A small sound classifier, trained from scratch.
Model: 5.66M parameters, log mel input, arch preact_resnet, norm batchnorm.
Training: adamw at rate 0.0034, batches of 64, held-out accuracy 97%.
Data: trained on short read English sentences (LibriTTS-R), 26041 training examples.
Rows from block 12, named by matrix and row number. Rows with one number belong to one channel. Each number is 200 + 30 x the weight over its row's rms, rounded and kept within 0 to 999. All counts start at 0. After the name is the row's rms in percent of the matrix's.
# convs0: first 3x3 conv, stride 2 (model.blocks.12.convs.0.weight, 192x112x3x3), inputs 40-49, a 3x3 kernel for each
# convs1: second 3x3 conv (model.blocks.12.convs.1.weight, 192x192x3x3, transposed), outputs 40-49, a 3x3 kernel for each
convs0.71,110,206,235,236,194,207,208,199,214,226,168,204,218,201,185,187,198,220,201,217,241,213,154,155,167,238,216,222,224,222,229,188,204,202,204,209,217,192,196,194,226,235,247,122,127,134,212,217,185,231,244,237,172,169,139,195,207,220,168,162,154,237,238,239,202,191,183,216,234,211,175,184,175,175,134,146,178,190,174,219,189,206,210,186,193,254,251,261,109,118,109
convs0.72,102,203,219,220,184,183,178,185,190,189,195,231,179,225,218,228,225,252,208,229,235,243,179,165,148,257,222,251,194,215,232,166,163,175,158,172,186,180,198,183,186,204,208,148,170,163,190,195,188,222,214,207,192,190,183,217,220,215,244,216,199,243,237,237,205,197,185,198,211,211,163,151,147,189,115,127,192,190,164,221,187,182,203,205,202,218,204,220,155,161,130
convs0.73,098,150,145,175,245,232,250,182,177,168,199,213,185,198,226,157,211,175,182,197,236,214,235,210,208,171,184,144,212,223,245,240,221,255,203,193,186,265,248,234,187,205,182,207,198,196,219,225,186,188,210,206,185,176,172,161,194,188,212,202,197,164,177,174,206,175,175,202,207,193,259,231,241,188,207,158,201,182,203,171,170,213,246,212,192,155,180,174,210,189,211
convs0.74,110,202,206,200,204,216,204,129,140,139,216,243,204,223,216,209,142,203,176,183,202,223,176,186,165,212,196,238,197,206,218,183,195,199,133,141,148,199,214,205,124,160,172,168,198,203,187,200,188,132,150,168,238,229,219,202,223,206,262,245,227,155,189,193,176,160,168,234,238,220,197,207,207,213,195,197,180,171,166,235,201,198,212,206,198,130,152,172,200,221,203
convs0.75,094,192,225,232,188,207,209,171,213,251,224,218,234,260,228,178,150,202,179,176,201,158,182,176,181,203,225,141,188,209,205,201,209,230,244,229,267,216,232,240,219,222,261,201,194,180,162,191,195,161,213,180,196,169,150,219,205,186,217,226,158,195,197,224,221,210,208,206,222,183,176,162,197,127,151,151,163,182,215,152,187,170,200,214,238,179,201,208,194,191,158
convs0.76,105,118,123,149,192,190,222,190,177,198,201,244,142,210,226,227,252,249,192,229,232,243,232,214,203,206,184,173,127,146,198,203,223,265,174,192,261,190,237,235,182,183,221,194,216,231,219,222,234,230,234,196,210,219,216,249,253,216,193,197,176,217,223,176,160,158,169,194,224,238,198,170,177,248,194,169,204,182,166,209,203,203,197,218,206,209,213,199,185,225,231
convs0.77,103,124,138,165,189,208,219,159,148,140,245,241,176,191,215,159,220,178,158,203,210,196,225,190,174,158,190,169,189,208,229,196,198,230,196,184,188,275,278,264,196,201,180,223,207,187,194,207,195,218,228,211,210,201,175,177,194,170,196,192,174,151,180,179,221,207,200,214,206,213,221,175,199,167,194,150,197,190,206,180,209,219,232,221,213,171,176,166,206,201,190
convs0.78,094,168,145,192,240,215,244,222,219,234,168,158,179,192,222,187,204,209,208,198,229,200,232,210,206,171,173,153,192,199,223,262,234,267,244,232,230,236,231,221,206,218,210,200,176,184,251,242,201,199,207,212,174,165,170,204,206,192,182,180,183,179,190,191,155,144,168,204,240,215,240,198,202,233,259,184,194,176,171,174,151,171,223,220,209,181,198,201,217,187,200
convs0.79,096,180,214,230,199,212,211,168,175,228,226,255,193,266,280,206,179,199,163,190,198,183,170,167,160,214,230,181,192,214,231,213,189,221,212,218,271,209,220,224,181,210,249,189,191,171,157,184,200,148,176,151,211,198,168,198,196,175,233,243,174,208,186,209,225,205,185,192,225,204,177,160,206,124,140,164,158,170,197,156,171,172,193,204,213,169,162,181,194,208,176
convs0.80,104,141,156,175,188,210,207,154,149,151,254,232,189,191,222,148,213,149,137,195,206,192,218,175,166,160,196,184,199,212,229,186,189,214,187,181,186,249,237,225,180,199,175,216,192,174,186,195,175,208,228,217,213,200,175,161,180,166,210,204,176,142,169,179,231,206,194,207,206,202,221,175,200,165,190,171,192,190,222,170,215,233,222,204,194,152,176,171,208,202,179
convs0.81,100,121,122,156,208,203,234,181,182,196,175,204,175,189,202,189,237,221,201,223,219,224,230,220,202,158,179,142,163,188,208,234,227,265,212,224,244,237,254,270,203,213,207,203,205,215,244,237,234,226,239,211,179,188,184,208,214,185,176,179,172,173,193,179,178,165,189,229,236,233,217,186,204,233,221,146,204,179,167,184,196,181,234,234,230,193,198,186,203,195,210
convs0.82,099,201,220,217,208,219,211,165,186,232,214,252,205,278,281,217,184,212,182,195,201,188,167,170,166,227,231,193,207,229,233,216,198,212,203,220,262,205,216,222,183,219,251,186,194,184,161,180,198,162,185,159,213,203,172,195,200,170,241,243,189,219,201,217,213,198,188,194,234,201,178,174,199,146,133,156,150,168,195,174,169,159,204,208,217,180,169,185,191,204,176
convs0.83,098,164,150,177,285,234,262,192,185,199,211,213,174,193,226,143,229,181,192,200,237,218,234,213,212,189,185,156,196,209,227,238,217,256,176,186,191,201,195,197,143,195,171,195,199,198,213,215,188,179,213,225,176,187,181,189,207,195,205,186,170,195,207,193,174,147,147,206,208,189,296,244,251,181,191,170,235,215,245,177,199,233,204,190,168,167,188,209,210,195,208
convs0.84,100,102,130,144,157,187,203,164,161,181,170,224,192,195,197,187,218,224,189,239,223,214,216,218,207,155,170,153,140,155,153,165,177,217,194,186,214,188,210,243,176,184,188,235,226,233,180,203,206,252,267,239,198,202,186,204,219,224,160,158,145,181,206,202,192,213,215,203,181,175,197,160,162,217,172,149,242,213,227,197,211,200,190,206,207,204,221,207,210,217,211
convs0.85,099,117,141,159,148,180,202,178,172,195,175,204,198,196,196,177,185,201,177,234,207,205,210,207,198,168,192,176,151,158,140,174,188,212,210,193,206,206,219,255,184,175,187,244,211,219,182,192,211,252,250,226,202,187,171,192,209,223,158,163,166,196,197,199,218,240,239,181,167,166,178,148,168,191,167,172,223,202,226,203,192,169,196,203,219,218,219,215,207,202,196
convs0.86,103,191,186,214,233,211,206,233,206,211,236,271,127,204,225,255,231,244,167,258,242,242,233,222,212,222,188,236,154,193,259,232,221,232,181,185,254,166,213,205,187,192,227,201,235,212,196,197,230,232,198,172,245,241,270,265,244,207,252,248,209,230,233,200,137,134,140,180,200,226,187,181,191,190,152,198,202,161,173,222,172,205,178,205,191,226,210,215,223,250,232
convs0.87,098,153,183,217,217,223,221,218,175,207,240,274,148,207,253,257,218,239,151,237,239,233,211,211,194,226,224,232,147,195,259,230,217,253,192,194,272,190,226,228,185,195,235,193,228,207,167,194,205,204,199,159,236,237,244,238,229,185,241,243,198,216,209,172,190,168,140,182,203,224,167,164,213,143,158,189,182,153,181,206,179,194,173,205,194,194,187,181,209,250,221
convs0.88,104,137,152,173,187,209,206,156,147,147,251,231,185,191,219,152,222,159,138,198,208,193,220,176,167,160,197,180,194,210,227,186,188,215,186,178,184,248,237,223,184,199,177,219,195,176,191,197,172,209,230,219,210,196,169,158,180,165,206,201,178,144,168,176,227,209,196,212,207,206,225,178,199,162,190,162,193,187,218,168,206,230,221,201,193,156,176,169,208,196,179
convs0.89,102,160,167,185,210,223,231,163,165,155,244,240,193,198,226,148,193,145,156,191,224,203,213,182,175,168,186,168,215,222,241,186,195,217,186,177,171,239,237,217,185,201,175,197,186,170,205,209,173,196,219,211,206,184,178,144,176,160,230,218,204,153,175,181,227,197,180,196,202,183,232,203,223,183,204,182,195,181,214,184,214,243,248,224,194,147,181,171,197,190,188
convs0.90,102,192,213,216,221,221,214,191,193,226,219,256,172,246,297,239,204,231,168,224,213,201,187,186,172,231,220,200,190,220,250,222,202,213,192,203,269,192,219,216,191,225,252,187,206,184,170,185,201,190,181,159,226,221,207,208,211,179,243,246,197,224,210,209,213,196,186,192,231,223,179,177,203,149,128,167,172,171,185,188,167,173,205,214,210,197,183,189,197,225,196
convs0.91,099,106,126,145,152,178,198,179,166,183,166,210,198,199,195,177,200,207,182,234,210,206,209,215,204,162,180,169,137,145,132,166,181,215,204,194,202,206,214,247,185,181,184,235,217,230,195,199,211,253,259,238,198,193,186,201,219,233,161,158,152,192,203,196,216,236,239,187,161,166,187,160,169,210,173,165,231,202,232,210,209,190,195,206,217,219,221,209,207,206,207
convs0.92,096,167,153,197,230,219,247,210,214,228,164,176,194,190,212,201,219,231,216,211,229,212,222,207,199,165,171,151,191,203,223,255,241,271,233,234,231,236,240,231,216,238,226,198,186,194,251,232,195,207,217,217,175,172,177,213,218,205,175,178,192,188,197,185,158,141,167,222,248,223,223,190,194,245,251,162,189,165,156,182,165,179,227,220,212,202,212,212,204,187,197
convs0.93,095,171,205,223,205,214,214,178,162,212,229,262,182,240,293,226,191,206,161,193,210,200,180,175,157,219,234,201,170,197,227,215,196,229,196,201,279,194,219,220,170,199,242,192,205,185,147,183,207,165,186,145,225,224,199,203,193,180,242,243,179,207,181,187,218,196,174,186,211,212,178,161,208,132,154,187,167,164,190,168,174,175,182,202,205,171,165,170,203,225,186
convs0.94,113,208,231,229,189,203,205,194,199,210,174,211,236,192,145,167,207,219,214,209,231,211,162,177,190,234,216,233,207,201,209,199,207,211,195,197,211,190,189,183,224,232,251,127,139,141,214,213,186,247,254,254,152,172,145,219,234,245,155,170,173,239,247,247,207,193,181,217,234,227,192,194,182,200,152,173,188,197,188,235,214,228,206,166,172,267,246,270,105,128,122
convs0.95,094,198,219,225,200,221,210,163,175,228,225,251,207,283,277,214,176,202,168,175,189,183,162,167,158,221,235,193,199,218,226,207,195,217,204,210,261,198,221,218,174,206,239,188,190,180,153,180,202,142,172,150,213,207,179,182,189,173,240,243,186,205,184,207,218,187,168,195,225,200,173,164,200,141,150,165,154,171,195,162,172,169,200,201,209,159,155,171,197,211,177
convs0.96,097,151,135,172,227,204,237,224,218,236,165,166,171,189,216,181,231,225,218,211,213,203,234,215,202,167,169,144,168,188,206,243,222,257,234,225,238,226,223,229,208,218,219,197,184,199,258,246,218,212,216,214,174,171,174,222,215,190,172,163,164,185,194,187,151,156,174,215,241,218,242,199,197,255,259,190,210,183,172,187,166,174,215,215,211,199,206,203,217,196,209
convs0.97,104,155,117,137,196,185,211,190,170,208,234,235,143,188,194,150,237,204,191,204,216,247,248,205,206,198,175,146,125,137,188,209,208,251,162,163,214,193,216,210,166,169,199,179,197,189,216,222,218,225,208,205,198,217,196,260,242,215,188,170,128,199,200,208,150,154,155,196,216,197,239,199,206,248,207,199,246,237,221,231,216,210,188,205,189,200,209,236,210,227,222
convs0.98,099,149,141,169,237,226,243,176,175,163,208,214,176,201,221,160,209,176,182,198,231,213,235,211,209,169,183,142,207,218,242,231,219,251,206,199,187,270,260,243,194,207,182,211,197,192,222,221,185,193,213,205,180,178,174,167,195,182,205,202,190,165,178,176,210,182,177,204,209,206,256,219,238,184,202,151,206,184,204,173,179,219,247,219,198,157,177,174,215,190,209
convs0.99,098,148,136,171,228,222,241,178,179,169,202,205,176,192,217,175,215,189,186,202,226,210,232,210,202,159,182,147,199,213,245,243,224,263,211,202,194,287,271,259,204,215,198,216,199,195,225,221,190,206,218,201,180,174,171,183,190,177,200,186,187,157,180,174,203,179,178,204,216,217,242,210,227,196,214,147,204,179,194,178,192,217,253,235,216,172,188,176,217,189,202
convs0.100,101,122,131,133,167,181,210,162,168,193,119,178,185,194,181,195,248,236,227,224,189,211,203,211,194,155,171,143,116,135,133,178,202,222,184,198,217,203,221,235,198,210,207,194,197,233,237,225,210,232,248,243,186,200,180,207,214,212,166,152,136,205,227,203,202,215,201,211,223,206,213,200,189,272,207,159,258,209,198,211,207,198,214,220,211,221,240,222,189,181,198
convs0.101,101,130,145,151,152,180,203,171,174,181,159,219,196,200,190,207,239,242,216,250,223,235,187,206,200,164,173,144,125,144,148,165,186,219,172,182,190,199,221,233,194,199,200,201,203,226,213,219,201,263,278,262,190,197,181,226,240,249,173,149,125,213,226,220,189,218,201,191,183,189,196,189,183,243,184,166,254,216,200,220,218,204,200,208,190,234,243,232,203,202,197
convs0.102,098,160,155,183,273,247,266,191,193,186,200,197,177,195,227,153,210,177,184,175,243,212,233,205,207,175,180,138,216,227,246,250,230,255,200,200,189,240,225,206,180,206,179,202,186,195,227,226,181,164,203,204,183,170,171,160,196,191,221,204,194,170,185,180,190,163,163,193,211,184,271,237,242,187,203,166,207,187,208,162,167,213,228,198,182,148,177,187,218,192,205
convs0.103,111,211,216,212,190,200,200,189,189,198,183,222,232,192,157,171,228,216,223,216,230,240,166,176,181,233,218,235,193,196,198,202,212,214,181,188,205,192,189,178,215,226,237,138,144,139,207,209,187,241,260,265,155,188,154,236,249,253,167,177,177,254,254,254,212,192,173,218,226,224,197,193,168,217,166,177,196,216,192,234,229,236,198,170,166,264,247,266,119,121,118
convs0.104,098,158,150,185,271,246,268,195,195,187,198,194,181,198,227,154,218,179,183,185,236,216,239,213,213,179,178,135,213,226,246,258,237,270,206,207,190,246,234,215,185,209,182,200,192,193,229,228,187,169,200,200,180,174,173,168,198,190,212,201,196,171,181,178,184,157,161,200,212,196,272,237,243,196,211,167,208,185,205,162,164,207,235,210,191,155,176,183,215,194,207
convs0.105,094,183,210,232,191,213,210,164,175,224,227,254,194,259,276,202,179,198,166,181,194,182,167,159,155,214,229,183,184,210,223,206,190,224,213,219,266,204,219,218,175,204,245,194,188,176,148,182,201,142,179,148,211,202,165,196,195,178,237,240,172,202,179,200,220,197,181,199,225,204,176,157,205,121,148,170,155,170,200,155,174,165,194,204,214,158,158,176,198,207,167
convs0.106,096,215,228,225,193,213,207,155,178,227,218,226,214,268,259,192,162,199,187,179,186,180,162,157,155,221,242,176,221,231,223,199,190,212,199,221,262,213,216,212,170,213,231,182,184,170,167,172,190,135,182,169,219,193,147,189,198,178,238,246,181,209,193,223,226,200,191,206,231,202,175,167,201,149,145,164,146,153,193,158,182,168,207,204,215,145,167,185,198,191,144
convs0.107,108,172,182,208,156,183,187,138,113,156,244,223,183,215,217,210,174,230,158,202,227,202,201,186,171,200,196,223,187,199,218,166,176,218,153,164,211,210,206,214,140,163,172,192,202,191,144,180,183,202,209,177,238,222,202,216,220,200,238,218,206,195,198,175,252,234,250,196,190,223,148,128,166,167,179,202,187,183,180,228,209,191,202,198,201,173,176,175,194,208,179
convs0.108,094,161,150,200,249,224,246,214,216,225,185,168,183,192,222,181,201,195,203,185,236,198,232,207,208,173,180,150,203,221,245,275,246,283,240,226,212,247,231,218,202,216,202,199,175,183,247,236,187,186,205,205,173,159,174,187,195,195,193,192,199,179,188,182,158,136,155,198,236,207,248,209,214,220,242,173,192,167,172,160,156,183,234,219,209,173,189,199,212,188,200
convs1.71,088,207,184,178,171,193,181,223,243,204,186,179,182,181,186,184,242,221,196,178,177,170,138,180,177,221,250,245,198,181,179,208,218,219,225,230,241,198,187,167,209,216,181,177,220,191,188,180,178,160,174,181,217,230,249,204,193,196,244,199,200,157,184,212,205,199,195,220,234,212,229,220,209,247,208,187,241,185,191,166,191,242,211,226,226,200,259,279,249,269,261
convs1.72,081,213,191,203,150,190,193,247,238,221,183,196,176,141,168,168,223,224,213,197,195,191,151,188,177,231,237,240,193,195,181,186,216,203,248,257,271,177,165,171,200,207,200,181,203,197,189,191,165,134,171,146,224,225,258,185,173,170,244,210,189,165,166,175,185,172,148,197,210,202,227,233,235,230,184,155,225,202,173,178,176,210,246,247,215,239,255,196,243,251,226
convs1.73,095,169,166,204,209,182,228,189,156,206,198,189,179,230,221,170,214,208,186,186,173,188,227,195,213,177,164,181,160,174,179,218,198,152,228,218,170,217,195,209,203,187,201,202,182,189,183,186,173,223,215,207,197,193,178,210,228,244,161,175,177,192,221,226,170,175,203,215,204,134,209,200,183,170,201,225,184,188,191,193,231,237,192,184,198,184,173,201,126,133,159
convs1.74,105,175,197,211,179,183,194,203,215,225,178,193,178,127,163,186,237,196,199,209,210,205,168,191,186,214,195,195,175,190,194,131,178,183,244,203,206,157,141,157,238,213,202,179,163,193,215,222,210,151,176,168,230,209,199,165,201,222,230,220,214,151,173,176,179,166,168,136,175,193,264,215,197,150,198,233,238,215,205,164,189,194,263,251,253,221,216,191,180,190,172
convs1.75,086,217,145,207,197,174,185,210,215,243,224,205,133,234,218,169,207,215,152,211,194,196,177,190,187,219,222,200,221,186,144,208,184,165,214,239,206,194,160,175,201,202,178,205,217,233,224,195,208,177,191,192,243,253,197,202,207,182,216,209,207,198,213,199,223,215,176,219,222,165,192,218,188,221,206,181,210,198,236,204,231,231,191,220,248,223,246,247,165,172,214
convs1.76,106,178,163,210,194,178,246,151,152,177,216,209,151,217,193,195,139,146,140,170,168,204,190,184,234,137,171,123,188,187,142,209,191,187,178,193,149,180,165,232,183,144,202,190,176,185,166,197,159,204,207,204,148,185,135,212,191,192,178,198,176,236,241,205,229,205,114,190,171,169,174,184,193,237,181,192,200,227,188,232,225,179,214,219,194,219,233,190,194,209,185
convs1.77,099,195,145,231,190,164,216,178,131,194,220,209,178,243,224,149,208,204,149,195,164,208,197,180,204,194,174,168,201,189,168,239,202,140,218,211,143,216,192,214,213,182,206,233,205,222,193,206,203,200,200,193,195,186,157,197,221,215,185,201,207,203,231,224,209,187,157,232,215,146,204,204,157,198,208,209,198,211,215,199,247,241,173,174,199,166,190,217,142,157,173
convs1.78,108,170,171,151,243,223,257,166,187,194,182,188,186,238,217,199,181,189,185,166,153,138,238,210,228,132,165,150,165,166,165,221,198,191,176,184,169,240,234,233,155,175,202,176,167,163,152,145,134,238,222,227,163,177,155,204,200,206,157,161,161,234,235,218,168,189,196,224,204,163,166,171,189,185,190,195,171,162,174,229,231,203,190,197,198,179,188,212,140,151,165
convs1.79,098,224,134,211,192,164,196,233,209,244,212,198,123,221,201,168,234,212,164,220,184,197,177,185,203,241,214,211,210,166,128,198,191,163,231,225,198,177,147,190,222,199,195,203,200,232,205,196,190,176,191,187,259,240,195,196,194,188,226,217,206,168,220,207,220,206,149,205,212,172,221,209,191,209,193,195,227,212,222,171,227,214,204,243,248,224,249,235,144,171,203
convs1.80,101,206,148,238,192,156,211,192,140,200,223,216,181,232,229,161,218,223,168,206,174,211,196,173,196,207,173,175,195,189,176,221,202,154,223,218,165,207,174,202,218,188,210,232,203,220,205,218,212,187,184,179,199,189,164,202,221,227,198,211,211,196,232,227,210,177,172,223,216,176,204,208,175,191,200,225,202,217,226,190,242,259,170,181,205,163,184,207,132,144,172
convs1.81,106,175,162,191,216,198,253,154,155,179,214,203,178,230,208,179,146,156,136,170,157,167,216,190,230,141,160,127,208,180,157,219,188,166,159,172,124,220,202,216,161,157,199,194,176,182,170,174,154,232,225,216,161,169,121,219,206,188,171,185,171,226,239,215,220,212,172,215,186,139,163,171,166,210,188,178,170,195,187,234,240,199,179,183,187,192,211,225,165,180,174
convs1.82,097,224,137,201,189,171,191,243,220,246,205,191,124,214,190,169,242,199,163,220,188,191,178,192,201,262,230,219,208,165,128,196,190,172,239,221,209,175,146,185,219,201,190,197,201,215,208,195,187,173,191,190,279,247,205,194,193,188,231,213,203,155,195,196,218,205,143,205,204,170,230,206,187,207,193,191,234,219,221,170,210,211,212,253,252,230,249,237,165,195,214
convs1.83,098,173,171,196,195,172,208,168,126,184,152,180,180,195,187,175,229,213,233,182,185,189,214,184,202,156,147,177,154,193,203,205,189,167,224,207,200,182,169,223,209,198,221,193,157,157,170,192,184,206,203,200,180,182,192,261,253,251,159,173,152,192,217,216,167,194,246,188,185,142,230,209,223,218,214,236,194,188,175,184,209,214,198,187,186,174,163,163,137,147,147
convs1.84,121,214,184,238,190,183,209,147,159,156,220,225,206,216,203,189,123,161,137,190,184,229,209,206,204,144,173,146,209,206,188,227,203,192,167,197,164,192,177,202,173,148,189,228,220,215,202,220,222,225,224,213,143,167,150,239,211,183,177,199,196,235,239,228,223,217,187,203,170,180,173,204,183,262,209,176,173,190,200,245,242,218,163,169,162,216,237,222,190,198,194
convs1.85,119,223,210,252,179,184,209,148,167,161,224,226,223,208,204,184,135,171,150,192,191,228,197,203,197,150,177,156,210,208,203,218,197,187,165,202,177,178,182,199,171,143,174,230,225,218,205,221,231,216,222,211,152,173,170,229,215,168,187,206,217,238,237,227,215,218,201,199,172,183,172,208,185,253,211,164,179,189,209,250,241,220,151,146,151,218,241,234,187,189,191
convs1.86,108,177,163,215,197,180,245,190,185,222,197,169,130,191,155,172,206,160,181,209,170,223,171,185,218,190,192,197,173,177,148,192,179,177,235,208,211,145,142,217,191,160,203,185,174,215,175,223,172,159,198,180,187,202,181,194,179,175,198,210,198,234,232,190,206,174,89,194,164,168,247,223,210,204,175,184,219,229,186,228,220,159,268,259,232,243,241,188,195,217,183
convs1.87,099,184,157,216,182,175,237,192,173,241,198,184,101,211,159,152,230,181,172,224,173,214,178,191,220,188,183,195,175,160,120,187,177,137,237,218,197,159,144,211,218,172,208,186,174,224,181,221,173,170,203,189,210,223,169,200,188,190,215,213,202,216,243,188,207,180,86,208,163,157,226,213,190,209,182,203,226,227,201,210,246,182,230,247,239,234,239,208,145,185,185
convs1.88,102,201,147,233,192,155,214,190,141,199,225,213,181,238,230,160,212,219,163,205,167,207,198,176,198,204,172,176,198,189,172,222,210,159,220,221,162,212,176,201,214,186,208,231,210,223,202,216,209,195,190,183,203,190,167,202,221,225,191,207,209,197,228,228,213,184,172,225,217,171,202,204,175,193,203,224,197,216,224,192,243,260,171,177,204,165,184,213,131,149,177
convs1.89,099,185,158,222,194,165,216,208,161,211,209,199,184,221,223,169,225,224,190,202,173,200,203,180,206,214,183,195,164,173,182,203,195,161,232,221,183,215,188,197,210,194,206,217,198,211,201,206,199,194,195,187,216,203,184,192,226,240,196,207,209,185,227,224,187,165,187,210,206,166,215,208,187,162,199,246,196,206,226,182,237,249,178,187,203,183,180,199,128,136,162
convs1.90,095,207,140,195,178,176,211,234,216,252,203,184,113,206,173,163,239,187,157,224,179,194,181,191,212,256,219,227,195,159,120,198,181,163,242,227,213,170,144,197,218,189,201,177,182,216,194,195,172,179,198,191,278,251,199,197,193,191,230,210,200,166,202,178,214,197,117,208,191,162,228,204,189,211,187,196,241,223,210,173,210,189,222,251,246,236,248,227,188,216,216
convs1.91,116,219,199,243,177,189,211,151,161,158,225,230,225,214,204,190,131,172,146,187,185,231,205,208,200,152,178,156,215,206,205,220,200,194,168,200,169,185,187,205,172,142,183,231,223,213,202,220,224,224,228,214,151,173,167,236,220,178,184,202,204,237,239,228,222,221,203,200,174,185,175,209,184,262,218,173,178,186,197,246,238,221,156,149,146,233,244,230,196,198,198
convs1.92,112,167,157,146,241,217,254,153,184,196,187,182,176,236,214,195,169,179,169,153,144,130,230,201,227,124,160,141,168,160,150,225,204,187,164,173,156,238,224,229,140,162,194,180,168,169,152,144,124,235,227,228,160,176,144,204,199,204,173,177,175,235,240,221,189,198,177,224,202,159,162,162,176,192,187,194,177,174,187,230,237,207,188,197,196,182,203,225,151,170,179
convs1.93,098,217,142,213,188,166,210,221,185,234,203,193,114,216,188,170,238,201,169,224,179,204,182,186,204,231,199,200,197,161,124,189,189,161,237,220,198,165,144,193,224,191,203,206,194,220,197,214,188,176,195,192,241,221,179,196,191,190,226,215,205,183,225,189,214,199,123,203,195,177,220,211,193,201,187,200,231,217,213,189,225,199,212,243,247,232,243,230,139,163,195
convs1.94,104,206,208,186,154,191,176,194,224,182,199,198,206,181,184,189,230,218,200,186,192,176,137,178,171,200,226,219,219,199,207,218,221,224,218,221,227,196,203,179,212,207,174,196,227,184,191,183,185,166,173,165,185,204,230,197,188,191,208,165,168,182,198,213,219,214,226,223,234,225,229,221,212,242,211,197,219,164,170,182,198,241,232,225,231,228,254,271,253,265,261
convs1.95,100,223,143,211,189,168,193,238,210,239,208,191,123,213,197,175,246,216,175,220,191,194,177,184,206,249,214,204,208,166,132,193,191,167,241,226,199,173,147,179,224,208,193,195,199,225,213,204,200,173,188,191,263,227,195,191,196,188,226,214,204,155,203,197,216,201,148,199,209,181,233,208,190,200,194,194,231,214,216,170,213,214,210,247,249,229,244,233,133,168,198
convs1.96,106,174,170,153,240,222,258,155,178,175,192,200,195,236,211,201,170,172,169,160,155,144,237,205,230,117,155,126,177,182,181,224,199,197,164,176,156,248,237,243,162,175,203,178,166,151,151,155,143,239,221,225,151,164,142,226,205,199,147,154,158,239,236,214,177,205,212,223,200,171,170,166,191,208,187,187,162,160,168,237,234,196,188,194,190,191,198,216,155,172,176
convs1.97,095,185,190,208,205,180,218,127,104,147,175,208,215,209,186,198,190,174,200,175,185,199,223,196,226,131,132,111,162,211,227,210,198,187,193,164,152,193,189,244,207,192,230,206,166,151,179,195,195,218,199,193,136,147,166,261,219,219,134,128,118,243,228,194,155,202,265,200,184,168,214,202,218,250,201,195,190,156,122,216,214,177,222,198,177,195,181,171,193,208,183
convs1.98,094,172,163,211,211,179,234,184,149,204,201,195,178,233,222,166,212,204,180,191,171,186,227,195,217,177,162,174,165,172,178,221,199,149,224,215,163,219,194,210,205,187,202,209,186,192,186,193,175,225,221,208,195,191,165,206,229,240,160,172,179,197,222,225,173,172,197,219,204,130,206,199,175,173,205,223,184,187,188,198,233,238,191,181,197,184,176,206,128,140,162
convs1.99,097,177,153,211,216,179,239,185,150,203,209,196,181,240,220,169,200,198,171,181,163,182,223,193,222,176,164,171,183,173,167,232,206,144,216,211,150,231,203,218,194,178,196,212,191,198,183,182,166,227,223,210,190,188,156,201,224,230,157,174,178,203,230,230,190,188,187,229,208,125,196,201,173,179,201,213,179,183,190,208,238,238,187,179,194,180,184,216,129,141,169
convs1.100,104,206,189,190,187,214,235,161,178,138,237,231,227,222,201,203,131,161,138,176,165,179,220,215,221,149,191,116,226,202,199,218,196,200,177,186,144,228,222,236,165,165,187,213,221,176,180,182,187,238,227,223,145,170,144,256,228,213,173,185,179,224,233,210,236,233,206,196,179,183,179,197,176,270,220,207,167,195,176,228,229,199,177,172,146,230,230,223,216,217,195
convs1.101,107,224,194,224,178,206,215,163,160,155,227,224,221,206,201,205,135,168,141,192,183,221,222,226,209,156,177,141,235,217,204,224,205,202,181,199,162,200,198,221,185,156,182,230,230,197,196,201,207,245,238,216,151,167,156,241,216,198,185,189,167,228,237,228,228,219,205,209,188,185,183,205,187,271,213,197,180,187,167,230,243,217,203,178,147,242,240,231,215,229,216
convs1.102,098,167,164,190,215,187,232,192,156,212,176,185,179,221,214,182,225,216,210,183,176,179,226,199,213,177,163,183,153,176,184,203,195,164,225,224,191,209,192,208,202,191,210,186,180,180,172,182,165,214,211,209,202,198,181,226,236,245,163,175,169,192,218,225,165,175,222,201,197,143,207,199,206,175,202,236,188,186,184,188,222,231,196,193,197,181,168,185,122,123,152
convs1.103,100,211,209,196,144,189,177,185,211,175,207,208,213,167,175,183,215,215,206,188,200,190,146,179,166,188,215,209,231,204,214,211,221,226,218,227,233,193,207,185,214,205,168,199,229,181,192,184,188,173,176,166,169,189,227,196,182,182,200,162,162,195,204,212,226,217,227,215,230,217,224,230,220,243,200,182,204,159,146,194,207,238,244,227,222,247,255,260,256,268,256
convs1.104,096,166,169,188,215,194,234,190,156,208,180,182,178,224,218,180,217,209,202,182,178,179,226,200,213,170,154,176,156,175,182,212,197,163,221,220,181,217,195,207,200,191,207,184,175,173,173,178,164,219,219,215,193,194,179,227,233,241,157,162,166,195,222,225,167,177,219,209,197,137,202,200,196,172,202,226,187,176,178,194,224,227,199,190,194,181,172,185,123,125,154
convs1.105,098,227,136,214,195,161,194,231,197,243,209,198,124,220,207,170,234,213,170,222,187,196,177,181,196,231,208,208,209,172,129,197,187,167,232,224,202,172,148,185,221,199,192,206,200,233,208,204,199,174,189,188,249,228,190,192,194,189,227,214,202,170,221,206,219,209,153,204,213,175,218,211,191,208,192,195,226,212,221,180,226,216,203,246,249,225,244,234,136,160,199
convs1.106,096,234,147,208,185,170,182,244,221,236,213,202,147,205,198,183,238,206,181,228,196,196,161,185,190,256,221,212,215,178,156,170,192,179,240,228,216,176,148,170,227,220,190,195,202,213,217,203,205,162,184,182,259,228,208,189,194,185,230,220,203,149,181,191,221,213,163,182,216,197,234,222,206,200,196,188,224,210,223,169,201,211,199,249,259,219,244,238,153,178,194
convs1.107,086,223,187,281,159,183,161,168,176,201,207,223,202,124,124,158,192,166,186,207,188,234,143,175,152,182,169,163,203,204,210,121,158,185,225,219,220,181,171,221,208,171,192,203,198,198,215,230,229,159,176,155,190,176,181,155,148,154,264,236,216,207,200,191,190,186,171,131,144,211,226,220,207,187,182,183,218,216,181,223,214,197,198,201,203,216,232,189,140,156,176
convs1.108,105,170,172,159,235,213,252,179,179,210,183,182,181,233,222,193,196,206,196,173,158,145,234,202,228,148,163,168,155,161,161,216,197,180,196,201,178,244,231,225,168,178,207,177,165,166,163,155,129,227,223,225,183,190,164,194,201,218,159,161,161,223,230,223,167,191,197,219,207,151,172,185,195,169,194,209,173,164,171,216,229,209,190,198,199,176,184,208,130,140,162